From a checkpoint of a small image flow-matching model: widths [48, 96, 144], batches of 384.
Rows from block 12 of a small image flow-matching model, named by matrix and row number. Rows with one number belong to one channel. Each number is 128 + 32 x the weight over its row's rms, rounded and kept within 0 to 255. All counts start at 0. Numbers have three digits each. After the name is the row's rms in percent of the matrix's.
After each channel's rows are labels from the 100 images, of 14848 (inputs lightly noised), where the channel reaches its highest value: "colour at peak" is the nearest of a few named colours to the mean colour under the peak; "strongest on" is what is common among them. Only what is clearly more common there than usual is listed. The data: microscope photos of single blood and bone marrow cells. In brackets: how many of the 100.
# convs0: first 3x3 conv (model.decb.0.2.convs.0.weight, 96x96x3x3, each kernel summed), inputs 0-95
# convs1: second 3x3 conv (model.decb.0.2.convs.1.weight, 96x96x3x3, transposed, each kernel summed), outputs 0-95

convs0.44 102:086183092114086096105118096103101106142138141134108159110132152129128192132125079130096112188157135038106093164119135063121145127115083121186119138121044129133048132109125165108154101147105171141169122096118151144132122160132127148152107192115124115142081193137139060112171196144123128134
convs1.44 114:067047104124175142110078157137123110100140117114149132154109103128115109099084070118134129135067099195166135120106151158132185132118154100125090095110079116124148127076104138122128112171068096148113200097095089080107111111081150065132170136157140148163187154097160138172089117130155167090
colour at peak: purple (67)
strongest on: smear: peripheral blood (71)

convs0.93 101:147154120137162140120161104100176118150181098078104146163129135071114084113151109079115122059117095103123077114168064093114120154156112083149116140141057113106200106173136000132107133148076152119098107139148135115104103140096093141111146138123131110138133116082157134100112134117135114096
convs1.93 111:126141100136128103194148181106120086088043110113121139111137124109133128179146161129145093167123160132102176105118165184082120093141167149106152139128093160138024100124126163064176146150122073122162169132085084137147155171149167152105067158136160117137121100111079108173159122144138153088
colour at peak: pink (74)
strongest on: smear: peripheral blood (79)

convs0.81 099:143122118183110147171160146116158139106140130131109051126176172133117061124129154169111128135114172115150157138115062153106164170066173160069105116135119117102134218147112100119160114096123208134145198139120137130101136146123108141117140081161096182125094131161172148082096075131106085097
convs1.81 069:089162086117134102099190092143138121104098153094104139081145100083137130107115086217090114112136085085133151113089155160109129120175114146117137090144176098183138077090160177091100127176134081122092089147094130120090155146106113135072158143078117107098184086090137155195180133113154113105
colour at peak: purple (65)
strongest on: smear: peripheral blood (77); cell type: platelet (47); cell type: erythroblast (36)

convs0.62 085:104098139109152148120160147178177130154113163127147138061098082156100172133120162089126076104089062193158090124128118156152093119061144145147095121184101118133156093103099152199134121146166188214127141099109104132147114126125150086067167156153098091151134156133132127146130165066121145099
convs1.62 090:105134150109110110104085119110111127106153131136118194164133149138138035146115114169127150126128075123048158177161112134107168137191105098129169149118196155115140081060136085105093106094136136094173112108115097162137109077135150184171034126151102136134098125144089121080123125148099097149
colour at peak: white (51); pink (44)
strongest on: smear: peripheral blood (72)

convs0.26 112:126133130156112134110132100132100133175135123140109148124204048174167120102135142121064091111095075218152114151053121107114132104199146101172147111157132107184181118149105190073093137105166162130124118135076115163171126112094139172158131130133124110121143075090129132134115112106081097163
convs1.26 100:141060133157117124136097136140154095106126135155144135067118161122088083185157129090187096131132161076135120116144151091146105152113087127119171126121139114064108203116122088188158149090105173072122130102144173140141119163142102127096079059151112202117089159112167153105048156138141105138
colour at peak: pink (89)
strongest on: smear: peripheral blood (100); cell type: platelet (31)

convs0.83 089:146165184113155068166093150080064074117142101145142131119081133118158103161141081109127080167098118178126175137103079127130115159080135095109139102134136105141160146117127192186058055149106100110144085060153135181139121125133165149109146120108179126123148132177137128137166145148071117174
convs1.83 104:071146132130091133065138145197170129156105137091154105183153152067128145148157144121141164124162212129122054142110163122109148108128143093172116147126136154167127101175141095093077154098150185161120154163105103122167105148132084161169111155124133138114102144076103097119176126057194125098
colour at peak: pink (63)
strongest on: smear: peripheral blood (98)

convs0.21 103:106097232140131137119104153149096154137145152103191114119167139092096146079103022145087157159181125157149121149106140123131115106120136164176143094157189141099129133084116125110080107157109047168125118163125138127126112152124119136133140120128084176138088124160117123086082070103058101141
convs1.21 077:167120086112176103085185137079121091105086091112109129077131105113113111118107171133100080096132178094105159098116170130118078118153128161114106133126078074172094122177137158107186161109081130083136155147094081153148192135096155075063138112081144101100141168084107130137169114102157151076
colour at peak: pink (64)
strongest on: smear: peripheral blood (62); cell type: segmented neutrophil (52)

convs0.59 099:140118132133158161098147128130195135126060105096109193095178229118109137169161116124169132101151101078132121131216163132154126151097124149107155111166127146088103056136106123098117093095102062075103112114179115134133099141106141135108098151104171104151128145125171112088114108082166158175
convs1.59 112:114193108058126107111148145131119136110134134131105187168144092123169140102131141179135093114180094139161159075099132111080108110164112130125142050165155111169093115109171152109133097217155154141120113138107136130125144166089093131113214147169106100095131103155125132141232139122126079143
colour at peak: purple (83)
strongest on: smear: peripheral blood (100); cell type: platelet (52); cell type: erythroblast (38)

convs0.6 118:140118159154100184135130132135133095088095146194110106140133109204198194122124122103105119113170066241137104134142101138154120080160145158143142123142147126124185095059134220171117165120090127132121126155118139117135105150119126139140101105079091124125130105081145164088144175114133106140
convs1.6 082:109135133112146137074068161103137105169146050162142127073160192106100124097125125096076090214104105066108093078129186151111113116133106168105156145150132166148110106108159141126109108192129138121097107119106138113133097072102132103167205122150154149128085105101095110140087096119132083178
colour at peak: pink (59)
strongest on: smear: peripheral blood (95)

convs0.54 108:067106133168123041082125113088139142098157174040148173100182100135141091147137137189130083126139091088157136077144161139109125123164135082122145128128172135113117096090086076140125157180138135128090114124102115189087124120132114046130083112127099116146146107156134158090069166142162127150
convs1.54 114:154106099146096103209121111115167089156113075185137157091165137119127128167156092096115105154071144083108138069082140130176103111141130149121134127139061095114117144200179134086165108120103087130127108071087100124156116139139106154098120055096166132104133121107072087067135145120101107072
colour at peak: pink (99)
strongest on: smear: peripheral blood (97); cell type: platelet (37)

convs0.58 105:074154193133102169121153140191110122174115132122141179133167121150136125073110112075048089111129182162184043137055157152121123129124151143192145117111130098125115139085137100115098111121151185167100189136077106129148139109112149133131118136106102129143131128125093147028117141153122126144
convs1.58 075:142118155117163081127106098089166111120143169157143107095102160173123172097096159168244045113074093076103165145142099106127119148148089114091089111210153120150147090148133178097107129151108144135125066104128138119094131124163152112155098080160112111115113091167158133126146076092132137124
colour at peak: pink (75)
strongest on: smear: peripheral blood (96); cell type: platelet (30)

convs0.22 098:117129139136178104105167108163090127104115131096088110100100161194121108084149099114110114106138136105135150113146096018153133165113157091129182148150085198131096184174150103112102139073106144166134124153156157119110073185111099174130161122173149180153107140122181143180068095133142113148
convs1.22 088:128135106127145121166126102143086132114109133122117157134079075128081177123180153077115174113131139162105174137133137218099122038144135139096139137114104124137085166158123083154165163150109047106152127194124105134164150117123138100130139089162161084092131186106082061103075157094102137144
colour at peak: purple (46); black (38)
strongest on: smear: peripheral blood (62); cell type: erythroblast (48)

convs0.43 077:099142041093130122138127134091133096106127141131130193095082096127119130139139130154176132159131133091145115115094144144163157142147129092061160145139155127173105175112135000140082112094177104117111096077097157156098070121090166083137143129128146100113099131176141130091124145197114139171
convs1.43 114:211119118147073110172146145118097166141077138105142167123077141145162061133120036146160121137143078203099144183158073130116096103138144141117166128117110107111125188129150190093171127145099101150153111132164107150108166104129103131111108080141147109210116125103122124153133142082098095096
colour at peak: purple (52)
strongest on: smear: peripheral blood (56)

convs0.0 109:096114106143167163132143130142114136140082130080124177095105088140133068165155152116145141097117176071102120170130131195192190208100153126154160178114109142157121090120133042137108182098114085129135133132142105168158089086147143157091117138071140102171134109159156156063122086137115118147
convs1.0 090:112123131113129135144167105123112096142149124118127153153104151121099155140124120184096124152104168120100167133143135173086168124168133184097124084079090179162214128118162180149174141173149131130102123144113127124093181161114136175175163207162142187166215110102094149190141148145103136081
colour at peak: purple (77)
strongest on: smear: peripheral blood (98); cell type: platelet (67)

convs0.86 106:129169129106089129135119126163176158110088115121110119148093150137170137125129126098113085094105136047143107122131155184145184130085136185162092161099134127160145167178080087116165125091139134129085133136142059118095090109154121173106156115073101129157088070185112140113100197125089156045
convs1.86 111:086202169148146165115161096110090171123179166126129072137082163101119148111128124149116143084118108199109159131161143133104118168153128142109130114111117157139122105135112145104105138183139197145134101207155120151112193097133068094161144186124110154064144084075147103146087118134148120204
colour at peak: purple (65)
strongest on: smear: peripheral blood (99); cell type: platelet (53)

convs0.23 087:111185137157168162111126145117149124204136112137096172103142121112150154117133178064127116185152141064128118152120130074162123118115150130031106123127065132116077139147117062102055082115145122116153079144102158117153143136154129123132166088139122127105087155183100059184109120112109096159
convs1.23 113:158128115086116126145127136120107145165156185139210150100075157097116096057100039148161113106127127166093116135122125189092132097139118132127123127146119134092168141071167163192144172150112083113130105087169135111127211098185118138141084132156161152219114132134113110145117136099141132108
colour at peak: pink (49)
strongest on: smear: peripheral blood (40)

convs0.33 083:122067116117122131111164145125150081090125104131138055117125140123111157144136111182138049124143166099176176094117128147099207100162163104172148104126168136110188125092202152090110072090124128156127084154127110163149117074143076119152114100135125103118087170115133141138147073078197138156
convs1.33 092:172099108121115112145109105129163100117097098128158142160233111079142091091120113104150115165123170168069134112132138150151070116114155142118105184140055155113096142201085168111100143122109103156157121088143135095149096209154098139092105114103141170134128170098087108141126113136071126056
colour at peak: purple (42); black (31)
strongest on: smear: peripheral blood (51); cell type: erythroblast (37)

convs0.27 097:107211092108134087171129144107165086188136155155110125143129140112100145105144126108116138131142180045171107123116198115142140097101154139098136113124061133090027106113162101142138156138141105136139110166078162073079142109143126130099072153108134190138062126136153082154109110113112158100
convs1.27 118:157117058142141149089083138189162172099083116107079123093128133094131116064123173141164161161116039168181172143118160183127129127072069129112129121108157089134158148128095156096116077141094158069135138118096120132088135137126134153100179175168138133118179119130177108129108078119099101149
colour at peak: purple (63)
strongest on: smear: peripheral blood (89); cell type: myeloblast (38)

convs0.89 120:143129129167149128136107156141128095118133179100118195131110144084119067121052117185158088130158142136160062121144135060170136072083127122135119211108139098142125116078141141145155129145082111158138110123117105138150094135113093164075103139146127155159102133153180130151117138097140085010
convs1.89 108:088182140131127161151140134084117152128108134208116140157084130085128151171107087128051183143109128128134132122189123161123074175167120133167152096095124114150100075128125089114123098140166163139166122143104089144080189099126050126171156171111125139157165104145059106125163169153079131090
colour at peak: purple (60)
strongest on: smear: peripheral blood (91); cell type: platelet (51); cell type: erythroblast (32)

convs0.18 107:135080123133145130138172105118140126145149095177104127138185138120093118148117118146146096150169175149117152168130192225099155115120084234107061133147120080128111116117125093115170159152159127166099099127114129144099128081139093115063159175087192133146150115123144100150134078119179146083
convs1.18 081:061133125171170093088144147107125104109126162143115159145086165138144095139180151162162148117201152151097132125192175134195121140099134135104157190141148099106149150137114129135126197106140222123173107128190142143191112154149108136114131170104151146160160165124187148129144124109155111199
colour at peak: purple (86)
strongest on: smear: peripheral blood (100); cell type: lymphocyte (48); cell type: segmented neutrophil (40)

convs0.79 106:153146121136103100106120128142117121144108169090125124108006150176120088115113113109141172174182131089157131159143142090123128141082174161063131138091120151146183128075163162171123107135122138146142130143174090066133129109103088158154177175146125138067100156134103070168155182110097150090
convs1.79 146:109066153150081129173118144141190162144147039193120109096182128064131097166130116112106101085089156090104104066086147114117150152142112163124146157181130121115117157171143130099174117126079164083142146100126126124120104131187120119105066072125162144157132103082142137096116155133122062168
colour at peak: pink (44)
strongest on: smear: peripheral blood (82); cell type: lymphocyte (41)

convs0.20 109:150079112115113065129157120073069109147155125080155130106152122088138154197153080081130116157128113091139138059159182131118099144134166111016108138136099146139163064119128063056149149087123164104141115172081109143133099139150079135115146127152144127136160157144176115121102103157115136114
convs1.20 132:162112074111100106168116167108126099130118126203127151061133111102119136103139141128170099174092125112119176091106157184165047117165131179119147126125099138138030194120101162103175107131169141101159096119104126144145151154147110096120118110045149098156110131107079118120079169124126096090
colour at peak: pink (52)
strongest on: smear: peripheral blood (37)

convs0.52 094:156082103135134117101125046081114085167107127186137163128057115179176165077146114112180117132070100151178184133109127210097117108113168115083156105125182180105181149111133137107119145153137126110117138104111124163119063181117149128125118090142190106077097139124132127133133139107104116165
convs1.52 099:063104175124094155127100190103130142091167119122129098113131152130135115168103121125104170083133191133080054113129140162117154181115088087179155130102102078143193186134092124114144118095140192101151220147109135130134127076129117047119140170105093146104139137120117116110093140115176153124
colour at peak: white (83)
strongest on: smear: peripheral blood (84); cell type: segmented neutrophil (47)

convs0.75 092:107161052117149143153125155097182097129133101123127173102140136131080114097150208124147128145110114100107104108148126093129165125124124123086138136102095089144162154112093054177092109131213116151159154125136133104096067116140156168185151113128157115119123043110167085161183154048111120120
convs1.75 094:185089153121100107115079125173047141162132165102140177139094125148151103133107076113163069153111154140109168215167156155094103112136185124115085128138080133131156115093163141046115092147075119128162133070071114147137110145095103157111086094151117149171160095133166133132099091141144141136
colour at peak: pink (73)
strongest on: smear: peripheral blood (80)

convs0.73 101:064109118172167101145116132131107128082097105093133104128109130168119093146117160137113082091101106169113139178072174140142171118148104123240129120106137129040200131122121156129108028154125124130097174164160084119175156149104152155166141092118160133113121130136093123147155177124145134120
convs1.73 075:200122167084162164117140141102152145154144144169078151151133094116131167088158070145134130145069081062111141082100128131115091122051144105080240143109149116167112102122105148113133135132085127096144081128102166156120108149167102142099132157091103096099165142135121155077151114158084141086
colour at peak: pink (51)
strongest on: smear: peripheral blood (79)

convs0.80 102:136155175133147124106125102115102106140106103103101085144194104124108048105198138072175113147141150094130174124098180165148180124212183126134141106099126128166152160085142149143095150109100103125102147111158153140103132153084153118083162102074156125088159108115116183081129177075082114164
convs1.80 095:141093075198130125129134133122163132138155123060142091100115121089115141170137117160149185139167119138119081089080115118141139157103115108140122127142117124069107180081084164129124129066126118130130099061151138088160044132119185144194097112147146124170076104140165128138134117127176080214
colour at peak: white (80)
strongest on: smear: peripheral blood (93); cell type: platelet (40)

convs0.5 116:109152151148115104082159154109098115130105170093113145108153132109122157079100184135140092182130133021120123153165106060132120102132093079179126165132054109150058077157087114130151191160123166140137117157166115146129156146127105131142113158133125120171103087070149094128128161132056095118
convs1.5 103:164123091104180170172159131124157100130102082152135167163155133110120148155173076131124153150050154119130145083098170191170124144136108120067122151112103134111129111239122127110108145112115110101149121129093154077120093137160099147117142111129151217085190113111054131097119120142159141095
colour at peak: pink (72)
strongest on: smear: peripheral blood (62)

convs0.77 104:131147137112115143179169118070110082142082148121123100151198123131127095108108149105154128145119124123158105134133137101147151153131107131184107112175121128137123138155073180082058170083115116161144129188083104086094135095139076172094139133037187128092122061121123194108134179109137146078
convs1.77 080:143173161118158144105147171142122121152128109130133118034117128191094155138094088087096072107108125097120185147152139129147087135108119121148105143117141156117090131101195075196157083171200174117125145149154117161120119115156128064095152185080157149136180165146103097116119086186133147105
colour at peak: pink (66)
strongest on: smear: peripheral blood (83); cell type: platelet (37)

convs0.50 093:118139066134093109114139161112131107148150150143144132097119116102084194122105076092081127141164132072119146163126157118114111114148090124188134153074054130057096097125145092149169167145072133078129132178161148117089135114123083097123115142087124162066067162112175108098132144125203168095
convs1.50 107:137129121133134118089106144124130151119087093074116093095156111127173113125096208177151133192155111155156115151102153156134162170091119096078060123172162150166153107187096174119063125123176167174119118107061107103141087150128115100098106160099116118098147090091132062168162117133124144067
colour at peak: purple (45)
strongest on: smear: peripheral blood (82)