Weights of a small image flow-matching model: 3.62M parameters, 194171 training examples.
Rows from block 14, named by matrix and row number. Each number is 128 + 32 x the weight over its row's rms, rounded and kept within 0 to 255. All counts start at 0. Numbers have three digits each. After the name is the row's rms in percent of the matrix's.
# short0: shortcut pointwise conv (model.decb.1.0.short.0.weight, 48x96x1x1), inputs 0-95
short0.0 046:152164134099155118120118126128135125180135127129134137137119115131129120121105115086106117125146134145150123128128133106106123125146128120128124127149144098125216134146191034133148178118179143175170097137158103130192139150185156121138106187092060177122031125097119103014128112104190112142
short0.1 072:127136141166086128155137138128145128079150147129142136155122140119138157184160117115135142118135133131134145118175116177141185122130085135112131094091052143127086126172100194164188136148143174187170160178189120117137185086133141122058115115110138151140210132137100121165226113126093167168
short0.2 052:123125127144137116124123147131146157148102112136128131092131148128133121075123169147214141124134124119102118124128134103135140123121141144145130147104135089139078152151095142191126061100153085148110184079116101093179114185141074175125140087145145213109073175031134078101142146104147227114
short0.3 127:137127128127130130129113126130138107129135124129125135145131119122131134137126128118157134114131138138132125119134124117137134125138140125142129111121175170120079078140123201150143082087116108094083136079043193116207114119179132121141239043175066089072151123150138168059038102134126128090
short0.4 105:137134127119141129129129132130119125140125128124128128126130125130123129125122122123135129124131130130133128125128131136129125128131130126133129100137127140088082107023072057191178104088152204180125000108092122137134150073138166143100111174078185111174121097092093115126140161196161189183
short0.5 112:125128131134117128130130128129126118127132129138127127128123127128129119134130134124121127126128128124128130128129126124131131129126126128125127134132170095073051108104062139106107119011112159159133081100116125156175107114166135039161186140147169174123224063068110086103138068073086097031
short0.6 053:109117135143098127130130123130144114116130129128131126128122146123129115132131167122128127126122126119126122124130131119131132129132123129136128119085095108140168195193206164164219163131210155147123120086082124123041162105135127150079115127036071185100100235132138137113085183117169170148
short0.7 054:157138151098173104132127120132097141154108137121133138147131122125124150090116133078173126136141115139137149127128134147104097124147139122118125109187184168092172128094101177126204091167107143104165079088168084117088136122149094153147198211079056121163138127103112167141132090134151020068
short0.8 051:147141124135149151130115134123092115139119143138133126146133137129130158211134060168132148138129132136145129141134120136111106132153111136098134123166186063169093153183109139139157118141186200101117094085126135159147103223078149162109091140068190164155103159097198104127160091175099190074
short0.9 111:127131143176166125118125122143123105161166125153120140142152098128112118096129108110167123133130131146133140158157110135158139140065167150155132095073051119161118124134051148089171129181194102165109195199156139155140150074122155112143056194144159108095149145120158085091100074171154178089
short0.10 080:099106130167091124128129128126133122092133131130131128135127148126124128149141171142117134124118118109120126125145129137118124125116115138134133141076080049119147147011111146095169107165123132157168165076164159158132178202032123075165156092064138051142102111131121098172088121148179161072
short0.11 072:165144136074176128131130121137115136164124125117128135134132102132130152112109077102122122139142137155152124132118127109111103124152135117123122151141102189150140113071166133110141116210110078053067106081157115236118105172161156142169222100113156190087181123147129168160062131119123101089
short0.12 108:131121136118123119134144134128131131140122135117131128138136117130145131130137120132137127135116117132126132137119129135121133129142130122144119160120099135181152186166050195096078110109076168179125176137112184027135114084144152164144072200146100182036115155080080153089134077094167142033
short0.13 134:129128129132122129128125128127122129141127129127127128126127129129126123130127133122130127127129129125126129127131127129130128126126130127128128182193126078140140068154182119111154128093136086099080146154150129146037117136143129119131000115183252185144165150177095072150111190083167124108
short0.14 110:122126130132124132130131128128121128130128129126130125128126132127129124131132125135131125132125126125122131130122129131127123131132127129126129074046154108135115101155164000211056180111094109147190016126184139109101144131066175150151144124116181135123187160133134088224158139130096098120
short0.15 100:132110138140150122121117109142120122150150145113135140144176122121122148109121128123150129127143137134117125133160102149144114138084161126135132148077113091065095095185225130119109072080108185180168189115176200173154088053090117134152084124120136179180072144093098106196154154135089074115
short0.16 079:138121126126130145129126132132110171145113125132127130115130128128132124131129086155152133137117125126122127129118128123132133127139132124127129141000163101128135039157095154037125145176094223200131165093125110110093182161161121124121111154088076102122112101060063173085171141165120135078
short0.17 072:133141144100152114128131114135149052118143132106124133149142115128117148130108163075072127120139135146180130130158122119127096125134124125128124149135206135177097037116126145162071057136074206139115204141129098163122102115199071081085131164157101134142145181149095180156163143118102088157
short0.18 071:130133121127126109128124140125127111128121133141125129122118137131121121103122170096147121115139137113126131120133133142137135126113132128134128135129116122131165096147116079089107139163151000182139154110109194169144181099112111105108223149244125071184099146176175187152128100073077097153
short0.19 116:127120133129119134135121137133118126158130134107138126143142123134117151141136129124150141119125127139128121127139133143122131113134117130123134220104092147183174122139137137076173130127141140196125192085229190124098047068127158174159112240114165106132044065149133137112158145170167097137
short0.20 068:130135114158106149122124135129136149129114119132123121094127140127128097153137113187147129134114131113106124123113128125148149130116136136122129155064062158163138129169103152223112151133131071068194166093147203193255142147092133137136085114163103161095099082103144120091173133158101120186
short0.21 084:128132125130126124127125126129142120132128126134125128122125130129126122132129127135123130128129128125126125127127129126132126127127130129123127176117118158183019205204122146057061170094136098114142025175136101109178119090157134077120060153128102134156145133074195141140121187121223177173
short0.22 105:144154122146119133139122155129145106107138129159126131128097109121139121155125119115142128130130127112132131126123132118132141123122116137134136027151128183156120139163082169158208158130174075118104173149126048148147111190172119118114193074089046066176144089179136082050106108185108166144
short0.23 070:127135127131132122132132127128116134130118130122127126122131130128134125104127144122149125122125129139125128129128129141136121126126131132146126154101175130156120101064151188053092164049044120091149184134160121209157221081159166141126069156159079124167214116161137147100099195084167151201
short0.24 129:131131130122130129129131128131119124133131129121126128127129125130126127126126131122124126127132128128132129126131127134133127128129126125132128121175023128117103142060137154155069063125140155198114091145069151154167184161159141245108157137114082072077099232125165075147092100170145111045
short0.25 125:120135130142123130130126130121124127136131132123130122132137124130127140135135137137128135126128130133111129135132128130130142128125126125126127065102110161126134189231113135132127128098106105201152128088090149060155141138104147167158143100117019087107072063181169059119039059102101124029
short0.26 129:126124129134119131129130128126121122130127129130127128128126128129128123132130132126130126129128127125128130127130126131133128129131126128131129152147113189117058182115170183187145146221163088149132099078105113106065116095123138071131038110161086149128069063109100199197141040119190138223
short0.27 059:126134127127123133124121131129140145141126122133132125132123132129135119137128104138136130134127126128125125128121132113118125129148124128126128118045099099107130223157126165118103009035203134120124183189117077151203092087146108127070028113071146082144134117060115143168124111121118115133
short0.28 088:126143114162127140132114140125090135113129122178128120135124148120133124144135140151172136131134131108099133136115130123130142137124128136124139105093184095115106171131154149131137211128187139061120101219140065158144141231132125185155135056130085058108102174154216086155153156173092136167
short0.29 060:134129134120117133134129111129091102111156142125129132156125112132123137183136092125063123136121129136151135134134115147119115134132114121104131112160113171116164097118137106058135196165109163097159075177133152175075151044111163096141126171124120039158186080214121168151116095167101025134
short0.30 084:132131133116140124124134120131135129143135127130129125133135115128127128139125096145114131134130131139132129134125129131121117133134130120112125089173092109186168154143158134209103130172179023150144213124034137117086153084117111174096114159144095119208100122217098067172117127059080106183
short0.31 086:130120128132119125130126127124132118125121127132125129126127132128127127125129145123132131123126129125127129126133127128137127125122132129130128106124136255149127041076143190170143095153122087154090119145168088119175136119101127134122105076093139122164179035211122087039071073195082084170
short0.32 143:139120134135139136128121124125133130130124127120132125132136131119130151136122130120145138134127137132129128131125124120124129127131132125123134196063227075117119134103082113112121105038068176092153127058138157091158110133107144116164194152074158227160110083112101140118093210187125225146
short0.33 033:103118127158091132124128139124137157128121126141131122118112150122133093138139128141158125146108113107103129124118136120128149138171129131131128088097183115162215150100110140071139129037111140133143086075162129192135118167169087127043118116147084183115106114104095094093126176037244110113
short0.34 047:141135139100155155142132115136103116148130127132108137103121112134148122194129060139106123130123133146144129124128103157157119133120132128109131150166185070028137124156176134121055143044076161083138094127188131154171156122092189207096155111117092164133084124120136197116112194104151090115
short0.35 045:134127138114133106145124123114091079108139144150125137150137137122118142089122230091155120101124121125126130141156119124136122124121139145151125109122131183100134129170121115098163136119107160150157000154166198090145117045135095109192077088095158127112183208145106165131166136095123160085
short0.36 113:126137128129132128127126129131126127126129126129131129131128130125128129129126127129129129128131126128128127130127130120125121128133126129131130098217087189179085212221158085126122086136093158149095110085162172117160107107165110187105051154109031155144086115173084097119135080133023063112
short0.37 126:129131131136124135131118128134117135152127120118131128133130117128119127144132121126134134135129125131133127130129125119127132125130133129126124144094160066108114127050123218154030108111146137230169060114082101136053158119154153156135106086163168232107078172096141096162069103140201093144
short0.38 124:132131128128129131128127129128124123133127127131128128127127127130127127134129124130126128129128129126127127128126127125130131127128127128123129158042164186111113158211118144059123062173096098043146173169154068070071230099151151121148155129138132118176125105166166068106076072040107177096
short0.39 095:136134126119140129128125127131134131126127127122128128129133124129132138124122116135123132127132129135132125130131130120129122127131127125130129162150089138077143072134151091180250128125138082025108138071159107188198091089070104093130135089132145110143205099165103167182233105116084181172
short0.40 113:121119130135122127129131132129119128117133131127128129127127134128129128127133145130127130126122122117122127124130130135130138127121122131132128125152126119151205208167114132081038161162205115106152159167158090190146072160124110116170049184184124218179110080129133112181187184112034124084
short0.41 148:130132122129130140136125121132123125139122126116134125143146128124120150154123121108143134134128124142145124127141129118110123117145149128140124148126181082100178072174108117076165123147050070170085112194085110053069131097156100127102165136180134117089090188195159175191150072107099245097
short0.42 097:125131127132127130127126130130131127116131126128129127130126128126131131131127127137125132129128127129127126127128130117129124128132125129133129123116140101103155119029094160105127112176153204035123098212137202062143169103175098160101157139120209114125085200100141114062144205132179139231
short0.43 151:127133122144113127131122131123134112132120131130120127116127132124121122137132151130137131122128135125123126122141121138145142126111136131135131203132044073060144105083090163211156158162157165074147185128115125059151185144144137146128111157184141220177103202051152122120197163086171160080
short0.44 147:130131126128128126126125127129131127133126131134128128124128127130126126129129121132133127126130130126122130128126129133130126128130128126128129121166116033172080209043142146125121207097141125227128130049182089139075114088136128103108160117092174167064144132095157132133159053044091107212
short0.45 097:124126126138123123126123128126125129133127129140128127122128131132122123137130134145133126123130127119114133124128131144138123128123130127133128125149030174177076128099168050178167192163168202104151167225112151075103114129156167155125153184128109079194179093098055116104079194084078090099
short0.46 152:137134125140121138127120133131120130129129119122137125137135124122127154150128126128133141128132129129129122123130131119124131123132129132130131191201146117154127070050150108124185131155165088045103135082176093225120092114137101088101172095181188096219125148142130128170136200130155111244
short0.47 106:123132126134120125127125128129145121109135126130124126130121132126130126131130138129116127130128128127130127130129127118131127131121124132125128145082094139118070136183157013195197164055064137158061124133093084127110129128121146186106122117107137155087111060213141144137165167180175247167